python train.py --model="self-supervised audio encoder (BEST-RQ)" --dataset="synthesized solo parts of chorales (CocoChorales)" --train_examples=39062 --n_mels=64 --hop_length=160 --input="log_mel" --win_length=400 --codebook_size=1024 --mask_prob=0.08 --arch="tdnn" --norm="batchnorm" --activation="elu" --channel_attention="eca" --depths=[10] --kernel_size=3 --stem="single" --widths=[256] --init="torch_default" --optimizer="soap" --beta2=0.99 --lr=0.0024 --beta1=0.9 --shampoo_beta=0.95 --eps=1e-08 --precondition_frequency=50 --max_precond_dim=1536 --merge_dims=false --one_sided=false --adamw_lr_other_params=0.003 --grad_clip=5.0 --steps=15700 --batch_size=256 --epochs=102.9 --lr_schedule="cosine" --final_lr_fraction=0.1 --warmup_steps=780 --weight_decay=0.1 --adamw_weight_decay_other_params=0
Rows from block 4 of a small self-supervised audio encoder (BEST-RQ), named by matrix and row number. Each number is 128 + 32 x the weight over its row's rms, rounded and kept within 0 to 255. All counts start at 0. Numbers have three digits each. After the name is the row's rms in percent of the matrix's.
After each channel's rows are labels from the 100 clips, of 14848, where the channel reaches its highest value: "peak on" is the class under the peak; "top examples" is what is common among them. Only what is clearly more common there than usual is listed. The data: synthesized solo parts of chorales (CocoChorales). In brackets: how many of the 100.
# conv: width-3 conv, dilation 3 (model.blocks.4.conv.weight, 256x256x3, each kernel summed), inputs 0-255

conv.98 091:138132135118128097127175152121068206127169153143174119095119165137117142159137115108163138149127135078123126137110065179101165168141110169103142216174154080102137149154122139114185145106162140132151088125103137108158150100119090103142119102084122070129077131108134121123101052132113129103071135093147165095144140152180093156123140133177119086103115158119099093081096101053046142167156058102156095142151091158101163132118158130162115124149084098118142070168118095146131127090116089144172129162148069122072142144103140137169126104165128119176109186129093163116126127099064123097095135113082119084119175171075125115075148142086149131150080087107120179148172106039150213139133131109163138071138117131085110140077117144110091124171078126134164175110212154127125098139107193
peak on: C5 (50)
top examples: note C5 (51); violin (51)

conv.160 107:119150155114125155118158135097155117096106135091198138076166127082119184097143105082117116131136148139156135131158146123173102156197096153132153150152132116160069144147094126101144160062146069193187146122195120110119090162138134111094146109163152121097126103181129075178081093186141137124155208172104083110139119095163174126085139107157144122166137099080150111135162158187118147098103183097091088191122131101088089104141075124125107141169165095166216166131154105103135136129155187077205125124148111155179104150145107112041123120110091167096108115102133128124148136117144153137128096129112124147112098100150159160142088132171135113178072081123097137155151127117158132136214133082112164113139100079137143123206177129153070091142097125124191163098089143155141123146058115
peak on: G5 (44); B4 (42)
top examples: violin (67); note G5 (44); note B4 (43); note F5 (27)

conv.158 093:157159145088095107143139096135167121088170139074090161169138167172123104099115123086100164148093108151112134117200055142133107118139151119073117151170080122131189166177094201090101194129127067164146103098105121132116086150140170097120091155109090132168113160114092111136138157105112113111152148109166137077144109147166166096159125164146142131087117102091140103123159138110112106151158143147122178151084169072115178107199095106122120145139099166142072093114077203208144089142169130129146123133138111115131154165108130113121132134177102140085078181177078140157206096103112133133085122127144119140088145089084173157093139148149166170210085099104061049092150164138141161191110156134129100123125120141185158165102066138141092139080078090116093157167107134130146117098135154
peak on: C#4 (50)
top examples: viola (59); note C#4 (53); note D#4 (34); note F4 (26)

conv.163 106:130070137132175148163051115136135117088096153149096139113175157092127169076119035126171147104085191140089143092135146056119101085189083136132133130156095137162132100122065141164152132112113067116150164128098115136129090100109163176097139081129146119154139136135128150128195125103159149145071119070071121090204105071096156145058134166078133145111135133155134128160128110133116114128086127162126116080135133163123175101153172156130175103088144102089133125101114141115163142115209115105173105106145100128124079173120121158170105077079109206116124157118134169109074112090166119146100109110126109137085117094100122201143135114165115163118143211095139153110171162086161165072092131138119103062090113116083144153124153132174110140116114090124097142118082177148058094172163096
peak on: F5 (25)
top examples: note D#5 (80); violin (78); note F5 (42); note C#5 (31)

conv.88 092:123179129070108097140103149126191173113124149112181141124156143134085107149128136104145156149120152152071127179178154082138087133089110156120082145197117091159163125141152084092160167080149155185153108156099147133118101131084164098162124109120080115134101146082132138154114152164132142162143111101181096139108190159139125084154131169164080120113160143139113169057060105136162156191168132142077123171082135125158132062156167197127145169119107119125138088104168141163161199117140192166055176106137093208104147146102157089096136127169114112087115188098177168131125096078160122095084124169165144131119143130109110158127115105155097131148119073130145111138162178207110148114175110148139166078129166110111107125178100141125122116128216156160104135123110050101146169140122085
peak on: C5 (28)
top examples: violin (36); note C5 (33); note C#5 (29)

conv.201 108:209154140078138122142157116223113169070241127159199109095108114141135139174138156147104199097126094138145134176149164134106100116166115118082114134058099130098121115206157128167063107155149112074101070146108149098090125102132088153138151132162140162176106095132129137114151117132164099157162087126153084158121097081151152134149135095140116148133154173156118086169159180141146061176118109081140125164075148131091102101171126129121130132134126154105148110139139113134058169172188133151068155158116130123168125130118089175151151129129079115129084125169171176073126143158095127192142120078102130096153104136127140053152160098164062148117047124121091047122118118158197125127138107122102111174145149151126145132158071102119153112112174105161128115132117128106138131164105109
peak on: D#5 (26)
top examples: note D#5 (32); trombone (30)

conv.211 098:110153084109171100137124123129090137137160098114163159143127112132088166123193226150140168157090195127179119110118153159132076098148130143155124154125124134052169115114108162121135086112159129118090124125087131096085165163141077143106159133134159199068103196157121147204172122141188144121148066132119092099146156064156201105087091116136145071176125171156091122121112105095130089107161089146152112191093132168141105112086069110152125112091111061189144174098200124125125089151146112132098154128140096118134121115139113106108110106131142104137155099125116190110096176220148159157109101106162142120209131116129110114149133134194131124154124104132117118153110123163132137156167095149110107070159158122164144134146149157159108075139165114182152133067139194162140194087092096
peak on: G#4 (33)
top examples: note G#4 (37)

conv.26 097:135125122134123129144169092128150134074161094121157123103109115106175139118107118115150183145111183131106108117072142140166186155164109067049154128130056111142179065093106158080118155126133127079111121111112167113125127087126154088159219061105084198145111156102103142139157153136145154133126121151138118084120125146153086124109073112104120120116053147121140130128112053095112159077129109040148092117155169142075211114113190113126102161117056170101107142121093095132149140169129105131154106085112186130109149146206138110131124156141129089074131083053164149120159107127079142157152156117108125057132125097164120110132183189117171073111094115068074109160099149129094117120136136166138114124108093109144147110164149089106115121090167102189103130165144157158170098179087154
peak on: A4 (45)
top examples: note A4 (68); note B4 (65); violin (62)

conv.106 099:164097156107125134135112131112152196122113120191159130094115108088155130061089098151085109092193131145136105100086064139071110084179125152136104081113127131139142119066135134144185163076140141072129143170131129121145150162102123152114176133144220179111164192050062147129121127130116184119158113172168099077077151143116088155134075169125057115118129145178187115156193197117073145117125119114135125116097110115139156125150146154103144154169119136192111167092163144131124120082126157109147127133184104153126097104090143179136131167125133078125161176103156113092141117142124098122121113134131109096120137148114171074151176142181132169132096211112089143083139098088173166119153160136111138109157154095088086120115096192113086047116048137130162167166155140130167149152129117
peak on: C5 (53)
top examples: violin (61); note C5 (55); note C#5 (30); note A#4 (30)

conv.180 102:129152140105136106129183126091166165073110105074118075171036104134165189155103096107158215127009060147099084122149129068089144202138183180085099154138098149122099106082119107169128112123199094161120109118164158062132091100119120145142143129123150140166082154141113174173147149144121140098096114135136091087165149150078127158095088110121106152123087158142106120119126128125161103117151134051088138167098098183130140145105160166152116134109151106107152105120169147138073155138130099149177066158140118143175139126117135146147111073201157062084122112091127116073079116095159125101096094122186127102118112153144123115154141093121096067161083077077129122154187117090146166107069108129113134165147109136134116104144138085130181143128149122174127153165094151143109094147110122
peak on: B4 (43)
top examples: note B4 (63); note C#5 (56); oboe (46); instrument: violin (38)

conv.137 093:099120099108139077106185094107059123113096081130167078130163132080144077136142144124213179150206203131113158105117225089188105121154060186160139102127138146145147122120113173107060101160176103094137122089149102137126154142173135131101133169141096147124094090093109106189088143137111145133162210192109140126158129169120125122115136164138137158080132133093043176111129142123065143093076118114171120109150142152128083184112117140129145121105123117112106065114103119142148117174179053145136170136111159148133117110080158126136136099191149131183115127065081110135103161154117119170073104117086152096118105116124163071091117162146125159102119105096117133116166140127142018146147114143166163141136128129125182131154135123112157094136087155150100170090132154109089143113093157
peak on: C5 (32)
top examples: oboe (41); note C5 (38); note A#4 (27); note D5 (26)

conv.221 100:099127152109100126166071168121156107174128159129113146136176139090124186154067166154061177073183127157155109115117101159104106164134090141107097081131125192154087065123156103139147087155068106090099157105140133125038185089179169122153124094128144075139142145161110052129136140090119105140137111107131128121202148137080162128162103119139130118196137155150138111106133128098105082139169104101135159059144109113160125156130120091117122118160082156198099084147166090092199137144133121179108154157163131123064160141145158097098130090163123164193112179129118162161187149133121171140147159111081145158073173077190184121152127132108152115161149103135105131124133144041153131120170151066148090157114149077116107069077141127147152115107124190150133161131082112108110103155104112
peak on: G5 (26)
top examples: violin (33); oboe (29); note G5 (27)

conv.55 103:136157147109136100125156127179151120089080142104084147109176137116089139145154124140093067129130142137133098137162147235094132151079112071089092087142174166112126118085169193178091145124128124137137130118143139128126173109135139100097134138112120157149119121068079081125084128129128091080133178143148128182135158135132106087143166131105119091109128171147108144148133114148139147101136097184129160129185184072170168120127171072150138172119132201120156076138113075121117104113116144087093101179155155153099138094121091095110131146139049157117176137176155114143127151179127143141202122097084085097106198139126116082142172182155164042104145198135138084061110122097148092132166136187142156109161086071098144121126106135097125115112167092179099133117099137167171166169033126
peak on: D#5 (28)
top examples: note D#5 (33)

conv.195 095:164111137133079100077090092133112143080156104110120107155144086131105121172127083090167189113108124135107121095128117124182196170104159058152124103114088146153156074089121175165184099107143092165100126100139139063094112081108109097160113136133139147131079145106101146134148106136108159111085127112100112156102162101151132150111142126100128175169099141140117124122022123132115142117177185052073148186181166116148115089080169208148082143063079093154119083145129115178087198071097092141127066152147110128136097140110152164070104131185196125118134161087139148097142136128123167122087166152115152104111135117130131120125143098142138104090110141073130086171098131141163102135169167130164090126186094117159117022110149115167127132062106168167145147120101103089103116149093127
peak on: D#5 (53)
top examples: note D#5 (68); note F5 (58); note F#5 (30); flute (30)

conv.218 099:167184163141160087110064120153173096155151116101137085108135105127152173136146176086154082176076139089171111049120102158148135106151165148109103124145131128096122178174113123129116104145162101192167173076174062106119106104151095150158132072133124112113138120123184140091119111133119090091070112111173100120191131171091151085156173147158168071193107096107180136100134093148143125104079105155131071101108136099100154079170155140122215140164111080048086116092109173179174121141077110184155121115142184113135102093122126159120137160158142120133123113065129119115081099149033123089112137080139135125107127169138182148112134099187149157153099086145129159136123133109104097101079163178159100065122139125092135106084161112108159107078123108087142120138163071150127147144153119
peak on: C4 (30)
top examples: note C4 (43); cello (31); bassoon (30); note A3 (25)

conv.90 098:104035119140141117089094096208137087115147130147129127158122127149154139130143185154095143099104155106109136170139210172074115139160135106114082154088092189098121145153102157162158150067183111115122143118110165130133132146116136119168137146082151083146142100130147148110130126172124136133091118119112128218095080212125083155052107123093109115131112104080095143125093091140205156125165145102093069124152113146142107109106121090110127084127130135094153152095023032093114175088184134101105090144152085176162102143141112130087145095140100059150143146109112207151165112148149149085173167175092170108101118080163175160088153145110112164147140176122146118143110118104148104145151119137180134141180139150130124136091102099146104133112134138127123055164110152057145107159168136
peak on: B4 (42)
top examples: note B4 (49); oboe (29); note A4 (25)

conv.78 089:130160185124129118091137108120153134196122170202128095142101090110141104115103140153138163152163156187114188106101218121163137090112147124102112165155146121138114163155133166160112153127119193126150086111124118142130156138145103133092113116153121101124056065147136108082075150162163100205145092103088160101137077124108122154171089147102153065048112157096083083067114162157160096079087181120088143142162091195163123126155077154183184055168109112142139133162134145065068082162079106079138149147165172155119134100098127112113083166069081193175166157113110088153172158114128112130170107124165157162102148121140124093146119125164142121106114118101179148141093164134124109108137080134090148112154132098133126147157185146128147138139048093112089101142088171138131105158117138
peak on: E5 (51)
top examples: violin (61); note E5 (56); note D5 (47); note F#5 (28)

conv.19 102:132131120091147102106094123114100179153114098101124143137159160111090141088114100147155107113121054124142108144161162117091149080132082115148172134091118144104145135189057138179163149120142090173103147107133142139156124166180078141108142126064108144142063214162160155077157150122162140090088124105093175053151179148086133135114124124105133064133152094107102139063098133173126074154114096103112123124117129060201122108146074192093115103135092139063142118130157132144130147110147142143169112147141133155131084165117100184167096111087074128147149150084140146143119133094136097060149083126138127016115164162128114154156197067155172118129142112203106147143113182106116163105090125107163111122028134123102176131135086124140131123178112116168095144103148200135138158115131159
peak on: A4 (25)
top examples: note A4 (40)

conv.254 098:133153187136146175116154114112130127178149128142143138071153150161122103116090114195104169096166160175057110136149188000127073110133131182141101145077075107152094103138135133210159123158107202139124151117166126122123103124148088169164142085105144140178164078146113172123168102138143116119126164106111126113131125139112150141114136166120173124118085100134138067112147131137129137143140137140156084135097201160166128107124161115091173123123082111105145143085150086107146126155164145133115094126136065141119104175188146157167091082196111067184134115119068127078083071145089144094177070128181135170107153153116154138100188107126147131157133117090086185191159154114143220126142119135099108156136137111112121119062107131095135109109103113122113099140074145142096109082094152
peak on: G5 (38)
top examples: note G5 (61); note F5 (42); trumpet (31); note E5 (26)

conv.204 104:109087076128131135087138145125168110067155104119202145170122060081104094100119138113167085157126107129125107110123111103104171121107144132108097119070160117143119113138165116189158094138134123100157101125039167132118131120127079104119130131167139175097100187119088106139148173119186156096155116168190164166194130117087157123112045111151127080201103126136118116176130063161125061136184099113110140134090134090165113098114073164065168120095111090126096152118103124138211095104147152166091062142135069078138151064128180159140139127098138099156164158122122132069136120157177137136134156198111108072169137105163087131146120096149122151107099115147187113106146148164100136124124132145091121088125033136122119132127140077084141166088144149113187144164090103137084161157108154
peak on: F5 (66)
top examples: note D#5 (76); note F5 (70); violin (62); note G5 (26)

conv.110 098:142135144151102139117165117119177169006140120069121126194109146135145138152130054111094191158108111089091152144109100172102154163130107079079108088129101126102111121101154072116123121060124105056160142138155106093115116121083119144140122135138114125214115107076131109136109105147110112129110108143150113110149122181118060142103097104097121141140126140099069143122066170085179204154164124047171100158114078119106169103105106084112102079123126121070171123117113111108095142090191060175175138143119154083150134146116186131061105146138171102166137180102121130106131129179137159132064097121136162128095107137130123143128154136139064075165165092118126124154152093166138081087144130091151101119094079109140093111102126081111181091114127116101125107121145055114136161125064078
peak on: D#5 (83)
top examples: note D#5 (86); violin (55); note C#5 (54); note F5 (38)

conv.86 100:124096117103089142171061205131142027155115157073151117159107183125087170101132079133159105117127189154100138129124161112112105095134071183159164120082089180103129120157126163099165134090123099127115141114184129145078171105185136145104126100109117147149134124177131143106129117185085123143117199136143061101103086159119125204130166103101161148117130123080135064104141146185103161136144121177145106139118118121128137078094097149140162158166100128109071149147142088179143156120114177127109159148220149146156165131142122070129109084148138137143145108166162164089155086129151084143087097076165143158131118105178158131107078121137081086083098154151110135168102140125118199109129155123132187141195173110139121119080131155177119145117071082142193091189124121154141113126110195
peak on: G5 (41)
top examples: note G5 (53); trumpet (41); note F5 (29)

conv.35 097:140197184098116195105171147163139097161142102091146045185121147100142128165092159152095096119080157118063164167155097115154132132138088147094085098123112117087120120164143114141172117140168119129133154146138137127147098144134112175165070151097093159095135119142166091129101172128162111112132097120126163088106113126146078109150165096061162140154145164112158168112150177172148101123164190093105098058147189179159160096129181058072109117124136118137110115095110091122110126115166139068111166147129055152117184161136106104146145125131088123142117199162164179122169136098127074133141135082159093182117157082165098101120133173143161153144101144131127152102147085091104189116167105092082160118152114169154131126068147059105119063150156186124065082146134126155156124208115128
peak on: G5 (49)
top examples: violin (70); note G5 (62); note F5 (37)

conv.245 096:142147088106121121053120125181168178169114100181168157134150088114151132144133095148135130078187138128128045065116132135138131139199133171145132125038136170119076135136096089119085193143164101123175167076103124105126131130103142122127192135165131113109147119162138103107123116123105182145105129149105110100155149126140133108106125139062105142118150108105130150145114053103084083138120130212048130115140137075156079169108106217134149159160199152136163149122178107131121169150154118119114149143152099139124112095141126126128146130097158143098183153164139132092150114165162114122045086138100152143124149170097123116117125116159143170174157166140150189154152137151059207112131100147086201144102167046190111109139101167094181125093120162126150124110092153080110089119092109
peak on: D#5 (49)
top examples: note D#5 (52); note F5 (43); trumpet (27)

conv.109 092:161119129124116114156122128115128112105152120104174114118142082033091102184133089098112129095143128165117090182110120115137107124177149177129180162086195111130175148106115087087126139109159118102070133152120127106124114206087141158154108110184176146137135066140121148078158137119101122048122179114104118184162158115169106114134082140144156102094107094103153165138093082154107113110139120137130105082071196144160130135054092229125158071106088111080145148157099085083193122140139122102062098147119108116129120185114108159078140139118118108131191134155135115080098116148094152163106069106126151151125110174105130160098137135218149149186113141086090126086129152185187067107133163109156174136128121134100124184131107073129165129152147123117105115174166134073158100122140079
peak on: D#5 (36); E5 (30)
top examples: violin (46); note D#5 (39); note D5 (38); note E5 (33)

conv.100 095:124165130107120143184173112123134161057146169079147130173169048132125109133191061176143172083084115118162057138170159148083166120187123121125127163162104140163115154091123119100125078062131122077129146118106116133076062149144151133141158117130087164107135063118177133167114171118139118185120118196132101138143150149103117125130039138114109130102109146095131098178091109122108063096133119133109106117073135160133079057096211096149146194146117149116123090131152162097120090119143100143150111124135126096106101179108183100065106082157165175176151139064123150133083141140135130147070120125086157084149149150131092096154128082161099164133126115112103131113083095119119127175097128156130115140139106137124180110135133184174177089106129104179194203148182162114126129112098107
peak on: C5 (48)
top examples: note C5 (83); oboe (68); note A#4 (38); note C#5 (32)

conv.47 097:141074142096093148114127141158126139124067155146170100082084133121103128138124087114137105122153119164135104132139097177104192155141097115105086186118199105168114105122146096120121164147164118164094168088100080129152076086170121164186148120066135107105170167131115150181143157109145102120094084116094152105130146089159165188113099192092090124107139115212157108138092121074111175072126167120057095147137123143142104132177102095118153132098130089155140121118156082162097052149171161101175072131106145152072089106216084194119086145091151172095068099109156146103089098136138133147117109097159174106170126066098093135110105111094112134118147122114156125105079150104111124088159135167122114135125096107159088075115118085125112069128105074119155075078121111165143223141125107
peak on: F5 (74)
top examples: violin (78); note F5 (76); note D#5 (51)

conv.37 098:114166112111142144059118134167126134101178172182119132136099126162144171151079127096079128154148168090123142125086083144139091176134099179110086105133164142106093112124152115014167070083135195098179148170157128101083059161114149116163149148172117153114124139086055102149095135116059108123170117193128139174157121085129143101096095176153162112115127137109057151152124100186157154116083180125126160137138106144100151062121137018127090143150093149135091175114142127099131138090127106114073142085135107124134135102129182100138144117084079130147116145112144065154100116092139145150100163135142159118085103125179133107129080162136030073118121119112125091110162092152153154168160074101118128158094089141159133106146213135147136099140127126115109137129160087088152142085093108
peak on: E5 (63); A4 (29)
top examples: note E5 (64); violin (40); note A4 (33); note F#5 (31)

conv.53 108:081141155087091156155092139067107159149175170111101106062129110092101142182075169127196166129104130095124069160115111115176075152107094130161162099117110132097160104064133145151091111149139155154144135116158131134110131167195068154109083188118116082154166075121164155090140158057139169107134149077125114128128100131076104149088100125146143078157150167142125107195126100126152132138139114123172161114187099133083100141182108081093096160104179149085163071153115123163132145166112204147122136187151153120132149121143156095173106141097116137101112100068129155115125152118096049108112133108160074154070169093120126142198164206110159143133133145112115149147101085154136042124063159139082061135151136151164141073150150164136119113169118143088154131140124149105158102131170156
peak on: D#5 (43)
top examples: note D#5 (45); violin (41)

conv.15 097:168141136107089142124175061044100203124077135114168084158139138109091134152090159147112103157126121094137090155156146153156077112099112134163176117117120197115127098119113128116139176099120179152061103156081148111099123113087141146174164131135164156076116160143089120093156176165147113124135099106078171167151147137094067067132056153101089162111164129122192118077142179049120117066108083147105128217076131133133145130113163141091153208101155189136082111137135147120070109114073167134163109151117108123106150082072115156167163121114180151125176147127126088152159142114182099124117145127107104156172167072096147169154147141132088133131117089169149121171149139113180093141136115176173140133147170124151087145142128082135128059184135119131140141112073138108126119078126097
peak on: C#4 (47)
top examples: note C#4 (52); note D4 (33)

conv.58 096:138169145113085110117197070128159120158140101071162114129092102142148131106116040140145110135136158090150154123110122070102076139145101143104153100148100092153133123146116085096157105074122110193122113129124152113077122171075074172107146117114083120142135093141177126109123162087164126118122125129085110089176191159193143095195128160150152144178131136173111082108139111124059129104199100121047120102102134127173146091104098198137185134144101171108186245124099149151184193121194078088121110166078128149103101171172111149171116164112110137121124124133160092156124150109119070128158087173171128138117135136099146153110140059184156073125152128114104156100107161135104094137167079149144148179146081099163111079136145135114089111131116094103110088127146109125108144110102159
peak on: C4 (26)
top examples: note C4 (31); flute (27); note F5 (25)

conv.77 097:132069112122094145092138055153138058094209120109141188122139143156085112135132170096100094170155171208112125109087162130153154060152123084120116120182093123149114108077103121100115144091166074140121138167123093126158121126110066100127153111123142119139143038109134117119204132163140131194085112120134147169087119062104139148143121146114097125149143121143132113107123081184132083135172099153133113105160056133125129118092082198132093153175065082132118155087142080093126144122145135150120073174163146056108073102118115161133115191115098084157132159117114072095121155119085103141113080151124113057140121118167151180153161130132108103113127126163111129108129127149199153102049145192094167156089172136092167132097129135176118181136153170140132157092113140174125141107158082
peak on: C4 (31)
top examples: violin (44); note C4 (37); cello (35)

conv.56 097:112095135130100133109089129128128141104111114107143144136153064129138165053157130133108150092103107099140078095122156092127135135104112150120137160145104209111102164180195165106116120150196113100141149101093059111107124107094131098127126166156129116115090182142106118088102139167135138172086130134154107147155118163059123112130181133143123131163152114111116171127125103153132125179095135077158184077195115176106150144077097158142151175099129125161090160171104111108131095123162081190079122162110055128157183089109150172219114203139093116083190125137126092094183076173124117090118148141154129065101108126106129100089091059137143169118092161115118139163143141119108207076107092184111169130153102073202103148106146071083153149095123108122136111100117138162121172182087121
peak on: C5 (39); F5 (35)
top examples: note C5 (39); note F5 (36); note D#5 (32); oboe (29)

conv.52 099:102152134111124094099157062140157172069106097124168146166193173103083171103169090096123209143132095147072108225111138131164121136125086119073140053169142079110136123147129144134145102124114099157101088159151162055129124111100121116088178151086105141124169143128096161108117130184132153123129056115118095118180121133161135184135130170112127125104102124124159096162154172141145109144107108166115120087082101141175140117147080138159191096176114091093115128083148146162101139106169110108152114097158062111140184079134161114105095168122081085109111151159085121101167107061049201125120092143102134072135106086112155142145110123225141110104142155067136141113118145080176149113117152100094173116090160147134071133131174114158135114168141117105202161091149137150136123144164139
peak on: F5 (37)
top examples: note F5 (40); flute (37); note D#5 (25)

conv.156 100:124157139175157163154088068116120194115115136066195105095152132140120112153138118127128147126096122123156129116128040130123117169163165140180107096133160122114109114116118135125151128071079138092129202201111132084102180127186151151128071123126157088120113130133150126168143157148094178119115114103093159124067126126089083168133112088106145153199117118116147099089117119088155079156091086114115084133141162132126129119124137124092127115107140114128153172123130103163073094111064161137173147166160132118048201118125175104173103181151152177145122136157130107098131145134070181112122093226163154102121134085077163110082094112064080058118114115086095129172135138097060143103156129112157123053176134136089126097143089129191148099075168121106082157134189132090118109149138163
peak on: C5 (29)
top examples: violin (45); note C5 (34); note F5 (28); note A#4 (27)

conv.68 103:103080108150092144140097128067128140146098136141197139103096158099120165114087123147155142085098128151146178075140148051113199097192116131129120181062116135109152125138102153181119128138122142191206125112146126155209102189150138114126116111093106088155097132127165096132132067164171103137140144091119109099179189113146112177144138163122079143096087098098131105095085087129134076181142182144086132113104135079115131122100125142141098151146107142061121122026138114137170198138133083176076094101065110159109077181128110091129139123126179147137163122119085117129158126139153210135111122151158109179155127172141099142116147085110165100162144166148157154088097098142122197116125143116124212098136129084110155143151102106166170170188134127087131101107084115133158100164123114
peak on: A4 (42)
top examples: note A4 (50)

conv.169 103:154118114122101166106122103129121155120126095191081135155108141127072123136184109127164144115147145145087139071125107136165097192108141120056152072090174084109140167149096088121095168125108116137198126174171119140112151106198112090115088159116173105169071110136070104115115156163096134131150067101146099109118152152150085082121096117073103162085119117098128141119160135185173211122128168198093071150204186109145155131121100127197120177107127165177178126135107103170129137128150151180108193102083132142163073129150127107120063121120057117139113096164076068110116112095102106184124099122072147096119090089185177103148151131098079150098172133113163182129155160152138098163149119142150108146154076091137099125105118148095116171152084114074126156131148115106141088113148143
peak on: G5 (38)
top examples: violin (63); note F5 (49); note G5 (42); note D#5 (30)

conv.166 092:108130087164139095149059118106118123136105101085124139130079096129089152140167080153094142137125074135168132152194125161111202102120148123090099161055098104134145097124136182133144142180167102129153166140177125089102143118154103127190085150128095165160146092107127113092105073165175109125164130135099141127145174188129114148136130098164158206109195168073098192160143101114092107115129153080136068056156110220173111126116115128128086121077174155101173145111107166066104106157138162175141155132098113150101107170143134096143124131160128180135171133112120134139153124170075071086145174140113146145161117125171157148149068137135115132105187176095084104118155129099102127095181105124169124062136121085103134165123133196148118119116173190125118147149159179119135184123081196
peak on: B4 (44)
top examples: violin (58); note B4 (48); viola (28)

conv.226 100:132173154107126078153127098085183112060159139109115123137097132120092155165115119094135128115123132142116113103094099135064173174083166072092166108133140128104173101072147095167087094088132089067101129073115203126093124179121139141152123108099108124031125161114091110115090177119150108093077133110122107075093204123142094135157108121097099113174118157155147134097128080111156170122126059078101104144170112103116094168107175164096108120126116131087152135128146133159106088137086070159133127152172067139108133049149100090118126115099128128085190151080068193155126182102135178112133118104143116140102121091166165115093170124130072133106108158123164103083073099133141140098144056158127085121091071143168111070185146089104125133107119123128105076086137139208115163150147133
peak on: G5 (79)
top examples: note G5 (83); note F5 (54); trumpet (43); instrument: violin (41)

conv.234 104:123123222136169057071057086165114136129162145092089104093165138157104095086150100132100140117130141116158133108079136131170112179137151067078128143146099119179121156146126201124171136124114128121101134077184177106161104100146119101125173119100114148142065139040159136081165140188140145111115149150119151104161125126145182173144074063130128131134147086081184070125150138143114085108117126104120092145130164120091162173115125125091079094138121097135136119107152126108114112133193148136157125118124104125121120158107100097161144202136104070116117220062127168098123082145109092145116106106139114084145122150118132126143126097133116136160166150145149141120124110184142106118070151151181089109122039102105197102122157100098124065057168197071106125135116088183167154091111139
peak on: B4 (53)
top examples: violin (59); note B4 (57); note C#5 (32)

conv.124 104:121131117119063115128125106177122070093092103183103106152067126114115142131131180089102160173145118087137082116084111171140124183133075159128124100157211126126131134113222101065120096089088174107117156115116082102151150158125130135119140147157098134127129169151168119164073160178112127157082130160163130070055102137130150181116114141168106139056154152110152151133110077167161177145112139116123121095127186173088115142178093139131115163081116171154189157178087140091140151142142145118187196083118163142177131161115189145066149148149076085101172126113115105142107153097110069086133127155163178138163091136145167141157142135095153147118128142102111088159119136123092132108122108122091050146112134142095142154178120102074158096082162135131126123173075113195148159076088178
peak on: F5 (32); C#5 (32)
top examples: violin (39); note F5 (33); note C#5 (33); flute (30)